python train.py --beta1=0.9 --cautious_weight_decay=true --lr_schedule="cosine"
Rows from block 4, named by matrix and row number. Rows with one number belong to one channel. Each number is 128 + 24 x the weight over the matrix's rms, rounded and kept within 0 to 255. All counts start at 0. Numbers have three digits each.
# convs0: first 3x3 conv (model.blocks.4.convs.0.weight, 48x48x3x3), inputs 16-31, a 3x3 kernel for each
# convs1: second 3x3 conv (model.blocks.4.convs.1.weight, 48x48x3x3, transposed), outputs 16-31, a 3x3 kernel for each
convs0.1:058063060099097092080082080123114107133128118126121117120120118136127139125111112118112116097098098108123122101105106100106106139147143144143132121115103120114131159171163140148143146145129150148141157157144163160151080083086076083088104110088153150139137155145140172169149155153127130134095087095117111106083099091107105105096097091097122117133137113107104108104094079112098076140145144163152164161176168159162163145150145154152146
convs1.1:115126090129127097110089072079062060101123148112138168131160179147142137133138142050048045102111117129123116170151146167165171159168183114097094105118113101144158148123115132127113149156143095102113069070100066073094093091094096095104119118117109112115115115117121104110138104116138134128155155156193205224172178193135130148083110132125131141122136139136118144112107122127135136085085075088079072130115119156108102120108094158147131
convs0.2:119116115137131130170171175091092093105095097103106096126143150127135134099109109124112116128125124115114115118130125118112113126121119116115124129136142128143153094100106121125128169172169028051098102115128177180184152149145139139132128127121132135143146150144126129135071078081094117106112134118098080098095095089108098100089101108097108112113123127124129128123121127127127126090089093135116114176168160133139138148153153147154151
convs1.2:103102106098101103130130136125125123129122117153146154116125125121125117113132130132125130131122125133135140104104102105109104117120110114114113117120124115117135092110107132149143108127111100112116128118106009000000153150151141143141143142141101126140093116129089120133082087100057065075104118121127118123128130136108118127134129116144137113140137113125116112134121123131121123100109107129139157059042081116126128126136130142151151
convs0.3:153157150121132140132124123101106113116125133155164174136143173136131145101127154108102109102101108123124125138137131119149188101129125175144109177150121188158143125141153085108115039066076180171167088097118101098105126108117144135152156158148058083100076110111091126152158154141113115114135129116135138131122135141142145150060099133094147194050105159153146125138129123149153144151147147114096086095115102156142145139125130108105124
convs1.3:119123135112113110088095090077078093120128132117114097102115097149144150100125184113125119116115107125124117122122118114137157113132148157154161143133141154140130105136165143157174070100119119119125138149163099101131108112112130130132132134141082119120121132137119129135140125115114111107147135128137117131108111114128137119106134155084128181067121177107106097112109099169153121114128122199168147104116109141142149148132145165122099
convs0.4:129117126126121128130128114128119125124106109123129103129128124129129128121116130128123120120129119127122129124128125122108124128126114129118128123120128128123129116124128125129128118123118128119125125129123120121129129125128131118118127128120113112119116127117128129124128128128125121122116128128113125123113117125125118120116105120114128108125128118128127116129129113129117130129104129121118128124116128110130129118119128121117129
convs1.4:128128128128129128128128128134120106132129124128128124129129134128128129126128128128127128128128128128129128128128124128128128128128127127128126123126128126123128117123119120117120117119127127133127131128127126127124128128128128127127128128127127129134126128128127129132119117120121119118118121117131122121124128128125124128128135139127131134128140141117121126126124121124128128129131128125128129127127127128136128127130133127128131
convs0.5:124145150163133126122120114170116095114134159137137155165146139000162255231159103073097073131128133162149141128119144040101166128141136113116122223138072207155113098113145123126121065110137079093117138114099083116130115137131152144135131123137129118096078096082137111069161132115165169186115118127102119120184149129141147139115095113000071163151134123120110103163107060153143110203140104120132141139129113150140137115135158123139129
convs1.5:143129116097096109109109107181150116092129150186143117182136127000093202184154158101099107122125133131124130140172199099141164113133163144141137157159140110119121097123146131134122109140139100104125097121136144143150109113113137136135146152159154126088090122108183153107143150140108101117176151153140147141134154116104130129117120133032119185113133150136130110174142104176162141132120118090088089255180117151150153072088104117119140
convs0.6:088124139118133146123134130162131120172143141140130121123142109093129123124138123129128147151149156140135141118118118109137108080112103141138155157161165145148150126138142097137170098149194151139116112108087105117129117112126120125134127127116052082096070107132077106112111110105136140141120121137112133127110099114110116117071122083036082005040080015146110120161139151112094107154128117110103122119127149119132149108122145113119153
convs1.6:127125111114126126097124132166129075143126109162129078098136147087145141108141133154153148126135135127140161133143130129127107142133100133134139129146158133132145059115190075121157124121109114126141143124131179113061133127122131126122130131123076135166053140191086137178134129138120119133121107111145129129141125130128118122112149111113149093137162114165143129143133123133132145106101121160150139168105082090155181078139165087133153
convs0.7:145126134109122133097130135134127113157130116141115097164132119229163122158161179124141150118137145117142151248156121242141095176132140094161212057142187065133173116124117084123131125131128159110081148117089138104080126135148105117140120125150082106107100117085094107069135147144118136123107122106112111132089103137106117134177106064221123047159113097064150161037120143075080084094131160077108146110128125138111101177127117181132117
convs1.7:119134135137137134147142134136155150130147145094123152143127138187149114119137123121146161104133140120138144175136120169125098153115093070096138080106153118137175118116124143142139148137124163154109174146095130115072115123127118122126130131136187135118194143114149111090090111135113124127116130118107128127122129132137136142178134063193142061161140071117136180076113153082104143158135128149164157090105109165107077173131091151138115
convs0.8:150141146145130143141131132128140116125123134128138140092122091130142106159156116131129123134131125149134101148143122130150142082117161160144131154134126135114129161198219126137150055055059133156093147177098091108055144140122147124126139118100172170203134113145129097097113157186130133140129123121149124123117134150118130143144091097136117113135135138126124130148164135081131131037089090148131108107103072099085083143129071114089036
convs1.8:118126144108119134104115129094118115112114132130129105118106099118121131151172151151149134130124117152145141150155148147132120145104075140111097123099101123105110226191158141127100055063044144130098132122108120114111132135148122125133126126128184183187101114120079071085096116113098110113115119117111119078109112090134115091123143163109131139135140116139115127166122099166132090155125116164117097197149103135120103128140134125141144
convs0.9:138146158136142120096121109086115105104134109119160147098134124148168161109150157102099124108109127102104123158152112167196169167231202084097145011065139018091137098165165093141150099108114032126162106172159129146101173162151145115120147147158109105157132098148139102127148164135134140117136146136135087084106155147063136133122130129154175144149181132092097111069087088106137155017124124053118132156116082121121126166128112137078097
convs1.9:157137131131145166113139215101129079143163138123127049012044149067051128109093058118138139111121133129128141153144132173134098117108088113057063108090070114116131134131161140130145113126131153175197218175133201133021129138167108115174098116161141129174139154213198155227154144131191146118160160125139128113132116097114114122184112174172115159168136181146140121159175144162185120101132095187201077154166002126127197112118197070115176
convs0.10:115127117122129116120113111113125105128110119127130109126129116123120129127122124129104128120126128126126119125128108127118125131129125128117128127129129127124125104128126114128128128126131122127124113111125125118126126118128118123113106122110108129117121125124101118120130126110129128110130128129101115128099116106119128114130107097128128121130128105122128128112122123128125112115126123109100119106106129118128117129120130114126110
convs1.10:128129128128128128128128128129122113117129120129124115127128113131118123128119123131127129130127128128128128127128129130133128128137128132134128133132128131128133124129128128128126129128129130146127121127127101109109128128129129128128128128128129128130126127129125123128120120117121118119123120116137128131128127130130128133132129119130133122129125120121125128128134128119129137119121128110118127128120128128128120128128124125119119
convs0.11:118116119110128128125099129101119130128129130129129133094128130126109115113122124119122127116128129124115128095127125114129122129131132105108114113111111117122120113106120107109112124115128103124130118104125084109118124130129128112116129116119102117129128119117119127130095101106120129117126114129129111127129118128129114130107128130095115129106114132130111085129120121130129101127121117124126110117115097098115119101120114096114127
convs1.11:129131128128127128127128128116106112130128116120124122127126128127136130127128135129128128128131126128128128126117119123119128128119128128132129128135128128133133125125126129128129138138139128125128126128127126126127130129130128130128127126127127127129127127128128135137103108111115115121116121125133137131139138128135140129126146174125134173125127155125121108129127114130129114127127127128127132127126127127127137128131131126126126
convs0.12:126133132128127128131128133126129126113124133118122125122127127123130119128126129129122133122123126125128127125128124126128129126128128129124128125129126125132135112111121116126122124129128116124125117132127123128130129134132138129130129131129131124126127125130131128121120124116120119126116124130133127125119125126128123127113123122117126125123130140121127131129127127128123122127131116131120127124125118116122123117127121127126128
convs1.12:128128127126127127128127128127125126129126128132129127127127129128125129125129129128127128127129129128130128123123122125125125127125125129130128129130130128131130120124125128128130131132130125127125125122122125120121129130129129128127127127127127128126123126128123127128123123125125126127126125126132131129132131132133131128126133135122129131123129129128123124129128126131129130120120120122120123130124119126126125130127126131130128
convs0.13:142143130141128125152141144135147139126142161126137159044119160110144159181153086127110107121106111124115109084159152075158196122154137183143118160131099149142145123136163114114132059089111078122167087104127110110118141135121126128121133128121084090109084100124081114137126129134122134138119137144135132113145139153133132143031151232032164255123152177146095082169135104123128137125118139162145136135143149128131118106128148094127157
convs1.13:154147134138130129115111110112120119114115111139136124139125091127122119102128153113120119129148141160177163100114132092104140096109138156151142152139126126117117100131118104123123106134165118126142095115170101144211131133128131131124136134127092130128081139130077138149112129137103120124117141133134136150131130144131116113098126167065130212061131214138128098132126074159153121091103095097103092157163165135140146122114118100103104
convs0.14:131139121125136123138156138142158134163153126157153143196167129108103106114154185093118103092089082114113108106094071116120079102111119085108140079126168127129139119114133127115127173141129138134113105104102060025043172177176141144130087094108109132133092118138113115115077115091107115114079105064058076106133115121147147149162154123138107071113095094095110115084130133075074068116135152148154168055044101130137134022047096023075087
convs1.14:133121118112098093160146135102087071150106092153134162063116177141129114168147109107118111139141134131122118149175196144147155145141147126124127111110108112103098134137128117131119124131105134155139147131117155122090122120116105094093095091094125134146109124125104123108130130136133131114164155123121107125133107123154147165117118121155124092161121091152147165116116128112102132129138150148152137083108094020060061104155149135162163
convs0.15:151134114129109095145140140149152146129142133158155157127132140127106101147113093149145146146145142149153142165148163157133126157125096119131125115126141128141148038013002148134112206197181135143151088113145083103105147149144131127134122121127119127119103104110093100102066085099124146151140160172132139128135126126112116123125124128143129138159146138143164165107143148083123133072080108073097119075092122110118112127127114155140118
convs1.15:109119127134131133144140134066098107081109117096122134193162137155136119136120113118113127123123136131132146151130115152139128148144139155142129162148133140108081065048039139119098175171159153148161118146152078111130144153158126135140108109117171154128144141114152141127089102092110122101147168150124132134134134131122118116132117111129129129126123132136167191107127138115129126092114121109118127128146149069063063131130118172153154
convs0.16:101110100120129129117129130120116130130087130129112109128127129129130129126122122129103126125117113124122125119131119119105122129119118120128128119114122107124111125125127126109129128116116131106125129124114130112126120108129129127129115111121127101110128117122124124107129116122123118120128125128130117128129107121118127129123106101118105124109106125130110122125111128125129119129120128121126131112130109128120110119128130129124129
convs1.16:130128128128129128132131132130102112121131128128129122122129128127124128129120128128128129130128129129133127134134136137127128127127128129128127128136129130133128128128116126128118120120122144146122129133128142135126128128128128127128128128128128128124120127128127124117122114120118113117112105107127131122123131128127126132112118121126111125130128129128129128134137126130136127129128128129129142119127116128119114126125118129118119
convs0.17:134131139149158159151160165056067074118133138111131124128128136135114111093087086105110096146162147144153141152144161185144147178123108144128101156157158135140163109117098079100097091088088087074080132112112186170179160136115129123118143144134111102088139145131144154148000002020123140137148174174120129118141144133110100114099125144129138141127114101119098074133127135135133139158143115119118112087095098119112101161152130146129115
convs1.17:112114130078086094130132134103108122132158154138153155136139122157157146134138134152144145136128133135140146149125114145130114129122114164166178155156168113124139177177183161166151030045061110122111149135111162176192109114107118124119180182178121149142090121113126125099140165178119129129152162151102089089122116112132133128141131114123132138087121169147161159140139131125125137125133137161147143138120120180186175172165159145131132
convs0.18:118137132125132132140148165145171159113131128106124117140142128112124101127150107150154155138149147139155138125130137125111117091053077127117131134128129152146138088066077136119135111104103161152143149124121105071069136137138137136135141133128147136132133133122139142123123133144127143158134140149126131117135132123117129115162152143124123128099097100138131118139134114117105097153137122132108084087101082053049070116120128148166155
convs1.18:133134125138140129122124111111126131111124115120124116131126117116129122119139120136128126124121131164158165152137126131117129102074115125115111134115103138112089104075094159152141135135112125120111127133131150140172141145147131133132136138132115118110112124105120146124079069085116122127119140140112103107121128120121123110104134146107128143124122117145166197153145172126110142126101077154127095143105085059059082134137145180184173
convs0.19:093129144121152168115153173134138143122124147090109143182139123161142112083123124136142145123133138137154148133159169113129143096095077109109101128135132169156135135122115151133101152130105114138179156140147147132122122147174136158176126141172112123127105109119130115125126117101142116107151154135126132134127128128122130117140158233087124171000067105087095088093101121126134152106095083201131078157128105091109126086108134064115129
convs1.19:114138159122142152117139146097108124140140145118122109041105131136130089205139084115129133116126130126128118150171160122135137080091110143128149130112128138126133135115095159136107147132132141105091139110097118125175144140122122124118115122125136161158143145131155143124079075071115127097144160144114112092118120096121121105075139158120125132122118161130147158143152151105122139161138112234121065171154133096136189104136165129151176
convs0.20:157147147128132133096118108159150132160145124121114099155130103132121112068101142151155160089100116088107101150140130149133111089113126093130144097127143109137136116118117138146134105093095122112087151145139155157152146146131112134139110126141102127112101127103111119069086106070120128110119125095090111133093089105096096095216196158165142111071085111056073068117120126130127130076113133129150143142147139126132122156149140076060082
convs1.20:130120104192170142149128113124111088132118112132125111108146177174162152179146136105108103124132133111116112146161192102099105077075100102105118147147156131128130128137135105112098115102078134144148121144130070084070126134141116121129108110111104089078159133126149119100159157174129128125117124092143136136136132129117118114109141170167129110163114082074068053085084092119122137146118100168152139147133128169157136153148140163143121
convs0.21:159148097123117078060085074145125068137129080145158117138149142161164167174197190139124111130133104122125124182142101160140127125126133138137162106115155052043096087095130077107155081113163166133126146128137124131155136109139145127112107088090094108168125109147144125117125120164118120132148155126141122096130123121121116123163096067152116106133133146059086107143154124148150117098125150095109150080097132127120117151129099173133100
convs1.21:172139136169117115135102105098104026116151093084105070126074180096074108083081080136140133131121118128117109031058086069092075095092079197122127150109073133097101100102168157106091243161101049026091056083123062131155087083135097084142134095132250255255215228255241189222064107125131159096127158111152146110127136099094102104255240109163170104097121099147112086118086086077009061189146119179134129216196147208191203156207239129154175
convs0.22:133139128117114110084107100129126126146129155134115130130127115104123126150144151133142144127125123118119115119129129130149147135153160085120139125131132119117114104087093155171149193210191110112123117131134131144149145133146106101094114114108134137138113124106164173159128129147127116121132130112069106115089109111127121109143133129132138128093116118092103102122122098143135129111120124103121119116139128133135111104126110151143160
convs1.22:091102096111109103134115122110148125122140138150161125113112108130121130154139134116123136115114115148136109114110126120114129145144149108118107128132155123120159095103113094089084187189169101112135101118126096117125116119126131139135121127124124110105133120110151143139141121135161124128168144116106109114121142123113127127143131136146127127136132114133137133150158156139161170138153145118114121153154151101115121121128118198182196
convs0.23:110127127125129131128131129128133124117123128124129126122129125126123127121131127115123130125124129115125134119132131121124127126124126130129126126119131128124125126125126129131132117130129123122128129130125126126135121128127129128129123126122114125126127124128127120126127129128127131129125130131128128127126128125118131126125114115111118125127128123129124127127128121119126126128130129125128128122125129126128120118128130129124127
convs1.23:128128128128128128127128128131127116128132128130125130130129128127127129128127124128128128128128128128129128129129129129128128128127128128128128127129130129129129129128125127126127127126120130128127127126131127129128128128128127127127128128127128130127128133127127129129128128126128129127127128128127127128127129129128129128129132143126128128124127117126126128132128127129130129128128128128128128128128129128126127128128129127128127
convs0.24:110100060144160129148167162142134132148130108160147119117105113134120133153160153087112077093114075107103098161131104177150115155131119133139186084114183048061117091084086125105130105093114157140115155135138143113128125123090083094096146138135111136172102093144116102128137136138134131141135157154121124136132135137118123130143099042154116093157150147103091116125116132141131125103131148097122161094106155112092084107090116138125129
convs1.24:143142140143153159141127120089086062095126146104133194132118168083114138093123134094103094103107101118090090173131096174129082118094069132108095128117074154148129077122109107121103150148151152128145141128142124135094131136139141129129149134121172155187162144171153130155091092073085095063109115077148149153140142144162152167133135143110138138096127100098079147049033086080079072142184237078117166127175168121128094084119122085099149
convs0.25:151171130127155140113138135007138122113165115119153040000111124087147124125176185070131125103127127112132118063077059135144090089121131164137123134147172120163181209152096123109106067038073077107100100156168136208251133162165096126118146148135090088100147147185159143172076114112120157170128180210126123071147167142097138129140104136170146048159141118027068126099146173160179193111130115092147182049094140131138172111118144090096114
convs1.25:108158149112158161118127147144086058145126108113079115098175136115150129198224153134116121135122131120074117137162144093137069100161136105107130102067093147081072208159203203172189078077003126127086145189133174175092125126155130126155115100139172161053138135104195201188166164208142161222154145189102127115129120091143140119057136190064156185152148170068072119105059112128090151132090057179160155148185137144202158154210145181137070
convs0.26:135137137129127130136152128136135116143135106134123084140138086141149121116138128136140136137154138139142140140119076110110074104107090110130156110132166101134164107110079117131127145170156076095080096100115145150151161159166157154158141145150100129149112142152117140145100129096116140111132146123103113109098095120080100115153137091165140082152144096105145170097140160112138153108140158121119123139146130136141116128150137147163146
convs1.26:119114116119114114124125126131117106121116115142144136145125108171132100161140110143134136124118117116105109147124111144116102136107092114129146113136148123134144112138154125148150120127114115129141148137141114094106122124124123122125124125129089127144110145175112137168103100094074090079083107097125124114114124125124124124178123076191125059197135076096118138106138160095121156114120123097113137091077070127142148119131137119127142
convs0.27:138130143148143125137127107107122126126141131145144123113107097169162145145143141144152158147150148168155133109091069103084071149118130153156182117136162089113112109139155107134137104120125079090116123133165178200227163162172142136128135133117117123116135151144104123119140150121124128128093132146165160141108107102085104121051051028104109115153163172198196188139139132115094095121108111113127121132143132130113089113111099127136147
convs1.27:100108130103117131150163165163144118158150130176172129106100105171139093176149091132135126131121112132122117206188171148154141121126120139106123158138140183140099079110168141130134168166168120136157121110137102127148106112114126127121134130120086130157124154188075116138084105114075123124119165182142131104116116111120122117128120078160136069114127117135157161115132166133130165119140130120111087127128091161143134149143143141141128
convs0.28:120132133126144164137139145082085086118121097080076077106114113157126093122112096144145142136122118048053053127122112159122111083070052128128112096092094131129118139145125152147142167173172089076052131122119142138141133142127084097082087096099155157146137142135115110115199187173181166154159138144170158147156143150094106114145120084190141100112108090125113103134145144052065060073126133081109118137142147141146138135125116151150142
convs1.28:167150161094103104103118115092094077107126080117113116129155164138130105134127104138145149115111115141140137132125118142142149133154157141145174125122126156154130118135142045056058000018009138132144135150163066111146095086093106102104109112110132147128131124106096082058144122109114113105159157158117120132101100091144154150143118090145140128110141149105063074145120130158139145116135135140128113138152138133158159126128129111098098
convs0.29:121143165106108082143119096133134143083119110102115099114126095048094124143150154143142141126122134133127135103128119089085043109122140145135149151149176116133155148141112140147137093114123110093045137133108121138144134138138119135130134136133134122110131126118123100091148151136122133120159167151096101116162158130126140135039020024076042050135111129147138132146146155156156150174144110114144160152159158127141113112138146134138172
convs1.29:074073077094110117126136149105140133078107106125131175137142159077132185171118098150145121154146111138158125131129098144149134090096066162134106129106076141153152173145100136135128117104071106125130141178200127097051134124116134122110150146130199181167135133132187182158098123139098127157154152152116118102108123116130134122106150145099166164147131109103116085120113082101145141070089130145168161141165203078136120095116137215165173
convs0.30:116113118114115113156163152106119114112118121126127120156151127180145114148124078152145148143151153162160152164163160167148126158129113126118108103109123119132145057059057128128118073077061084109067061087051099103105140138151120116129124125138127136140137167172146160165082073071113123105158164132141140133097097099114125128160142130159134108155120095110129125090114122096119137097123103055105125053112146120126115127127113149140116
convs1.30:120123131138138141189180177108112121110138147151153156212154100188132098133100089130132130126120123114113116160127109153120116136109115147152147152143136138121110148138156141132133129131122170178147100121104050074060129135145131131140120123131164168167108127125077094091124119121146164159215241228115125129111116100118119097166129115148121107145115100125132160134136155105100114125139150110121110159145116127106107132131133134125135
convs0.31:103119129129098115116115107118117119109118129129128129121122129117129126128123126129129129126129121129128129114119129127119116124119122130129129127112111113124123122116128112128128116108128117122127121112112114111111128128126129129117111118124120120128114128130121125111114121129129130122129126126121120119119119123118123117091110114098111119110112110123110125128121129129129128128119120106090114109105111129129106129128130128128128
convs1.31:128128128128128129128129128132121114121119128128119125127127128128128128129128134128123124128128128128128128128128130129128129128127128124128125123125127128124123119118119115119122121127126128127126126127126126126125128128127128127126128128127127128129126127128127127127119118119118119119118119118123120118122123128128124126130128130127141137127144144125120121126128124121125125127128128127127127119114113133128127127128128126127128
convs0.32:128129113128115119131105128117126128128128121128126124129128129129119128131125128121116113128115129129118116119112108128124121128107129120123101122110100103110105120120116118106120101124097125113128123130121128109119128129130124119128120129113123115120117103129106116099129126119129129122130123126129129113127116108110116130129115109129109118129109114118108107111128124106112121115129122114107119114129130129120104130121118133129124
convs1.32:129132130132133128134132133116121112128129128129129129127124113129120121126123112130128129130132129130129129133136129137134128134134129128126125132128127131128128128127119128129126123125126150149143141138147127128128128128128127128129127128128143135125139138129148128129120110110120115109120113112127123129126127133128128134131114116131116116133123125135139128131134128132130128128129129113130139113128143125111108131124112130116118
convs0.33:122128126128113115113093099131117117129120129131122128118116123113116108114116128122128115130109115122116121115088125103129129128131131127113112121110122118110126116098117128125125112130130141129119116123120093117107124108109126128130121127111122129131116122111096120122111118128129129117128125123126121119124097114133119128116120112123102120123112128126128129123118116113128097122112131120119120117113122129107112114097111121106125
convs1.33:130132129129128129127127127119129104127128129130128104129118128130117118127128127129130129128133127128127129130129124137127129130130146131137136133132129135129128113120126124122121130129128130128148128130155124116128128128129128128128128130129126122128120119135117127128109109106115116114118116118127133132128128129128128125124128128127129130124120129132127118132137126130128128127128136129128129126129143118120116119125117114110115
convs0.34:121106115116123106130117109128114106130118129118120129128129110128130128130124118128115114116115114126124117129113110129121132122129130129115115108116096101124112106110113120110117125119115123102114120111104123129120115126129115127115126106128111108098098104121111119108129117121129089123120120117110105106120128126125119109127128128129128129105110110118107111106117121112117114109118120126095115127125120123126119128128122132124129
convs1.34:132131130132134129134132131116126126126128128129128130121127114129122120121123113131128128132131132131131130128134137130133128132133128131125127133128131132128134123124116129129123125129130139129126137147148128133146127128128127128128127128128148150145156129142135126140119116111121115109120117116125124128127127133128131131129123128131128129129120129132132128135131127127128127129129128128129128127136142118113115131124121127117113
convs0.35:129127116117115127128128123129128101120117129129094114109125114115121124127122127120119120129128119111129124129131127128129129129108118108121116110129112129118128106108112115108102117118109122120124124129119129130130125129129128125129123121114117101097120120118129126114129115119129124120129128119129112128099126129125098120130107127130112109129116124123121116116124126113126127110112108114106120123128104127110085129131128128116129
convs1.35:128130128129130128133129129122129102123128126129128126120127137130126125128122112131128128128128128128131133134128129130127119128128127128128127129128127130128129120128117130130124129128129127128132127129132127138140127128131128126128128128128137131131145129128150142142122126125118111125119117112122128128127128137128131136131127129132129128130124126127127118123133126127127127129133129125127128122128127120126117129128127129129124
convs0.36:096095103120134122094116101122126109151129112159150123147154142159175158118140144147144135144137131129124113131122101129115111117113133126113103138127133128112115145154130124143150050074077110104127124153175134151156155137140139135143142147152110119137123153165144169163126130089146149122091124110116122124112108130110099121095085040122127104145160160157161174134146152095098112092107126064101138072089088139160126135154132099098067
convs1.36:108110120145145157124129131133113065153143139145112113147124146142113122141109102164150146139113119143113120201178175128104094107083086133124111143154145170151116182189228098101129080077122127151175101101119114139149109114121105115130120130137100126134096149165093138167179129127136107111164140136141119092135112086125116097126117110140129103149146124105150134099134120106110127155178188056107122061094096161166190109137161077082104
convs0.37:132126125127123100117121076172135102168150099164148097143154109117153114145167125152133138143132128138131123140146080152161091133159108163155170176156190163156173128144152104119140086098130176152106105108098039050071129126135134136119138139126081112168057096181027068140163141116155155123121121092129120130130130140144143122063108029035067000060057000141128130157140160110102142183148116106097118091086114121139148133147154130131139
convs1.37:146144139136148144115123120178115062173140087170128091132121102107102094110108102102103118109115138138147162137112093131106078153130102143148137137135139117123127079155205062125166103127147121133124169168132198129068118117125120125133129136146049133211046146225048137195144132121123110095111097090130144149136144147147142143147142100146145105143148116150143138147137146147150160132131135158151114153111063120162173093140159060100124
convs0.38:112130154124125138156169165139146139135128140142132136124143135112119103119121124131125139129126142152150146108129136130124111099100089133113126122113134122123151144138141111119124098111132115102091082054036125119115127118125132132129127124119124126142127133146156165169115112126137129127136143142145133127148133133136124117128139135104105099104107100154134131164132126137128123167145128117096097145148151072102131119121122116116138
convs1.38:132128120124124130120125135105109108105093091115106099096132151088122145108124118095104107128147137171174145140140131115103101098094100177166139169161151146160172098107109139149144131146141122132139143155151113108112134125117133124118128119114072093118103123143133151163073086095123126121149152140137127111135123120127109108115150159099135131104130125125127125119119123119109114090096121176151155153124108103115113123143141145162162
convs0.39:112093082135107090114101086103121113139142123133148123118141109139152118093107128113117119126137140122122129135115124151155129178215172103120129086136137106148160098135116118148128159161136098104109098115077131157128176174172142154158145171159156165178132145158098113132108142132112122120087115110091075103081051104146136142092101137126132137102121099113134131094117103142141129068091100140151125127145113135144151154145124129107115
convs1.39:142136119127114108134128120102118110129137126145173130137110114086110094164153098130135154148140140146125120123112112124119103120113137152121128137129091163158133129127089104137117158205180149183139178173138129095060119113122141137143140144151156137137144168148145130137148119093153099102169129125121136143111114124138137122112137140125132120178151112101108116090173140106159185146148072167219143066146146173161135163150109142144103
convs0.40:116129138124130126124130126160145120160142123173153143113156152064102107093132131143140144144138137151164156060128114100139140068128129161133126166148156169168167083065052108115098135144138096113099146126120046070081116129131143140135144151146106123119122126132082118126101069023155146099146163122135134145130146132136132135135172199114134129084103100111107087128133140111124140174179185154129140069049066057101118076112141105142154
convs1.40:132130127117119124137143146104088087131135095173149127100106111113130147146142141159150152140137136126117115096089075105102102083088107166151132168145120147132113047080109109130148156180182124148151138128110131128110152147135134133123112109107108143177095124155085108127081103074122155137147163148125109102115100098129113115129155147114137145107124141134159146109129121129128124159185213149131124100072042047080088094132153096139162
convs0.41:128135106111124119105104117115115100129152146118150163089139193073143195106119095123131120113125101113125120130129112077163238148170159163119095201148081214160088090094114126128106151165148088117168103117130144117103132124119127120109141153145147118096136093022127084057110108140132130151126113128130131121120148126126144119058111146012142248048091113125076027160102035155130097118139179178153113162153145111123152121138147104129171
convs1.41:155158145118135132104119122093110142121126125135142144083118164103113182094130210106116124123129122112125113088097125093130166129136150157125126154123117154123108129097081125109093175176188130119093118112130132157203141138145141142145134144136146157137154130084138130096113140151108116134154162166114104105112123110118125101080129164066134214076126169149130103179144105203160128118099081143085043154156172107110122097095100145145166
convs0.42:100130119123117117128128128111105096119125127131123129118124131094121118157143126049101063110108092109118097139127130119120139155132114128108094139100089124107108151142145114127138099120125120123126148138130111116104080083106117105099170149139102091101140130134169156145157139151163140144124128125116131130165154149150152150133130138099104090128096049095109106158131134116117138153139122138118121076100106162129132145129099193155144
convs1.42:138143137136134145134114113144164119138120121140145128131136151093119149119107144125112099143115093147127124142135121153153144130139156119136159143149155096095111107131132113131118104111101086119120091108117164168160137134131143140135119119118107097077134136094140137108162135117166139140179167153117124105116130111121125135143148125103140156070116159140129116128128113143128123081092096127106082157126097138119117171152120145113122
convs0.43:127130119131129129131128129127128128123124131129132131116108128113114112116123127127129123127114106128122120111107124116120130128130130130117121122129118130115115096110107105124117125116120127120130125119111124116120132130130128126129128129129125127123124108103132127115124121106117112118132129132132134126129128110129124121104126131101114131115107130128128106132120114131123113125109103122120122125124109119119122114111126118122127
convs1.43:128129129123123127125127128125126120127126129128128122127129129128126128127131132128126124128128123129128128122125126126126128123118123129130123129129124129132126124125122128127128129128131122126118120125122117124115128128129129128128127127127121125125127127127126122126082087106120117123117118120130130134131129130131130131125141148123145154123132157123118101129129110130129124119116092120115107126124113122130127127131125126119126
convs0.44:094105099107122111073096072140145143146144137144143135154159131152157140121142170069081113128136147134135129119128093130132100138140134080110134099131148125121118122110103132132120144136137143150122137143128162174172158152141135146132128139126099113111131153141161169167123130114138144121134147134100113121113130125134125118117123116114122104091109108119127115112115128163159157122122119117117113116113112165152126128118096098095105
convs1.44:132127116132129121166157146170148121141124122108110094116136153133131149119112120089108128118145159133177178128123127143127127137121136123129121144147139147155152114138146126140145143148148124130138144139117148112081142147138124128120099098098071089080090129128132183182125121117140154150191207198132127134141131144109106139121125138129126129140130133112110114149152143113130124163168159147155160096099100115116135148159154094107108
convs0.45:128120126138097055126125116125125143092104132143133138056121115000083150110129168100109110097081081133128121070108107051111127151163165143147180153131151113096110177168154123138139118109110128125115124143146107118138074088107070085076129104073120120120117113115098086070156165161146159155136157162082079106153134122135142158054080070074119116121161176167170177124122133114107107185166155105124145062083123110142140067094113121112113
convs1.45:114118132126114114099098102119114078155176133090105124086143161116154207149159181122134123114131122113117099123126151139149170103113148166143132136129117089122122221172130177140107182159107125142096114144149138156131119129136098099101113112101125143137135131114136148101120097090103108128116111153122131144129143151157141148084118157071119169133126131110125133106090072085101075122084064217177151168159168166169166090077087183123108
convs0.46:130117116139139127171160148117131124116121132112116115137141153130137142142144146127122124117110126126132143142138146135136124123094106090097100091105113090119130106113111115113115130137129103106110079105108146144141125117127121123128120127134134121129147127120159150128137142125153161146178176163127121128096104118129130127144126152131123137135130141097118124115127127106112114067095097090106107133142136116114120134150138166151149
convs1.46:100104092111114105149148141111120120103109112096110109129133126147144128118128125137144146140145139128128116127123117126118110110088088123138149114129145119133139130121100145136121143134123122132116137136127089102122137136133139139132144143141137117101136130108147151132068078054066055048116115095121122131130126136128119128148122102153122105149120101130144167123137151090097116102120122113121143114133143127102104124117110127118124
convs0.47:132138140099109103094091082112109108113128114113131118127124112127124100123108089148130136130126129121118124129136137150154153174179165146143130136140124131144121141157152119123123131119117121139138129141107108103072102101106101117095102102093131134125132138135140126123149160140148153149163162155084101124090089116129129119124111116125116118142118118103115100143150128161177150102120093092099095102095098153163126134122113122096094
convs1.47:131128112140141126116116115158163180151148153106080091147155146141133133120117101148178170156159136103096070140144166152162171168173176135124144124111128118114124179183171135134131100110116119130131122138155159190188125113105123121118130140139129143128101138128123149147109109103131114111130084076159149145141139115134142120134136133123138138120132123139125104125123097148168146068090098111149143138156165162164149112120128110128145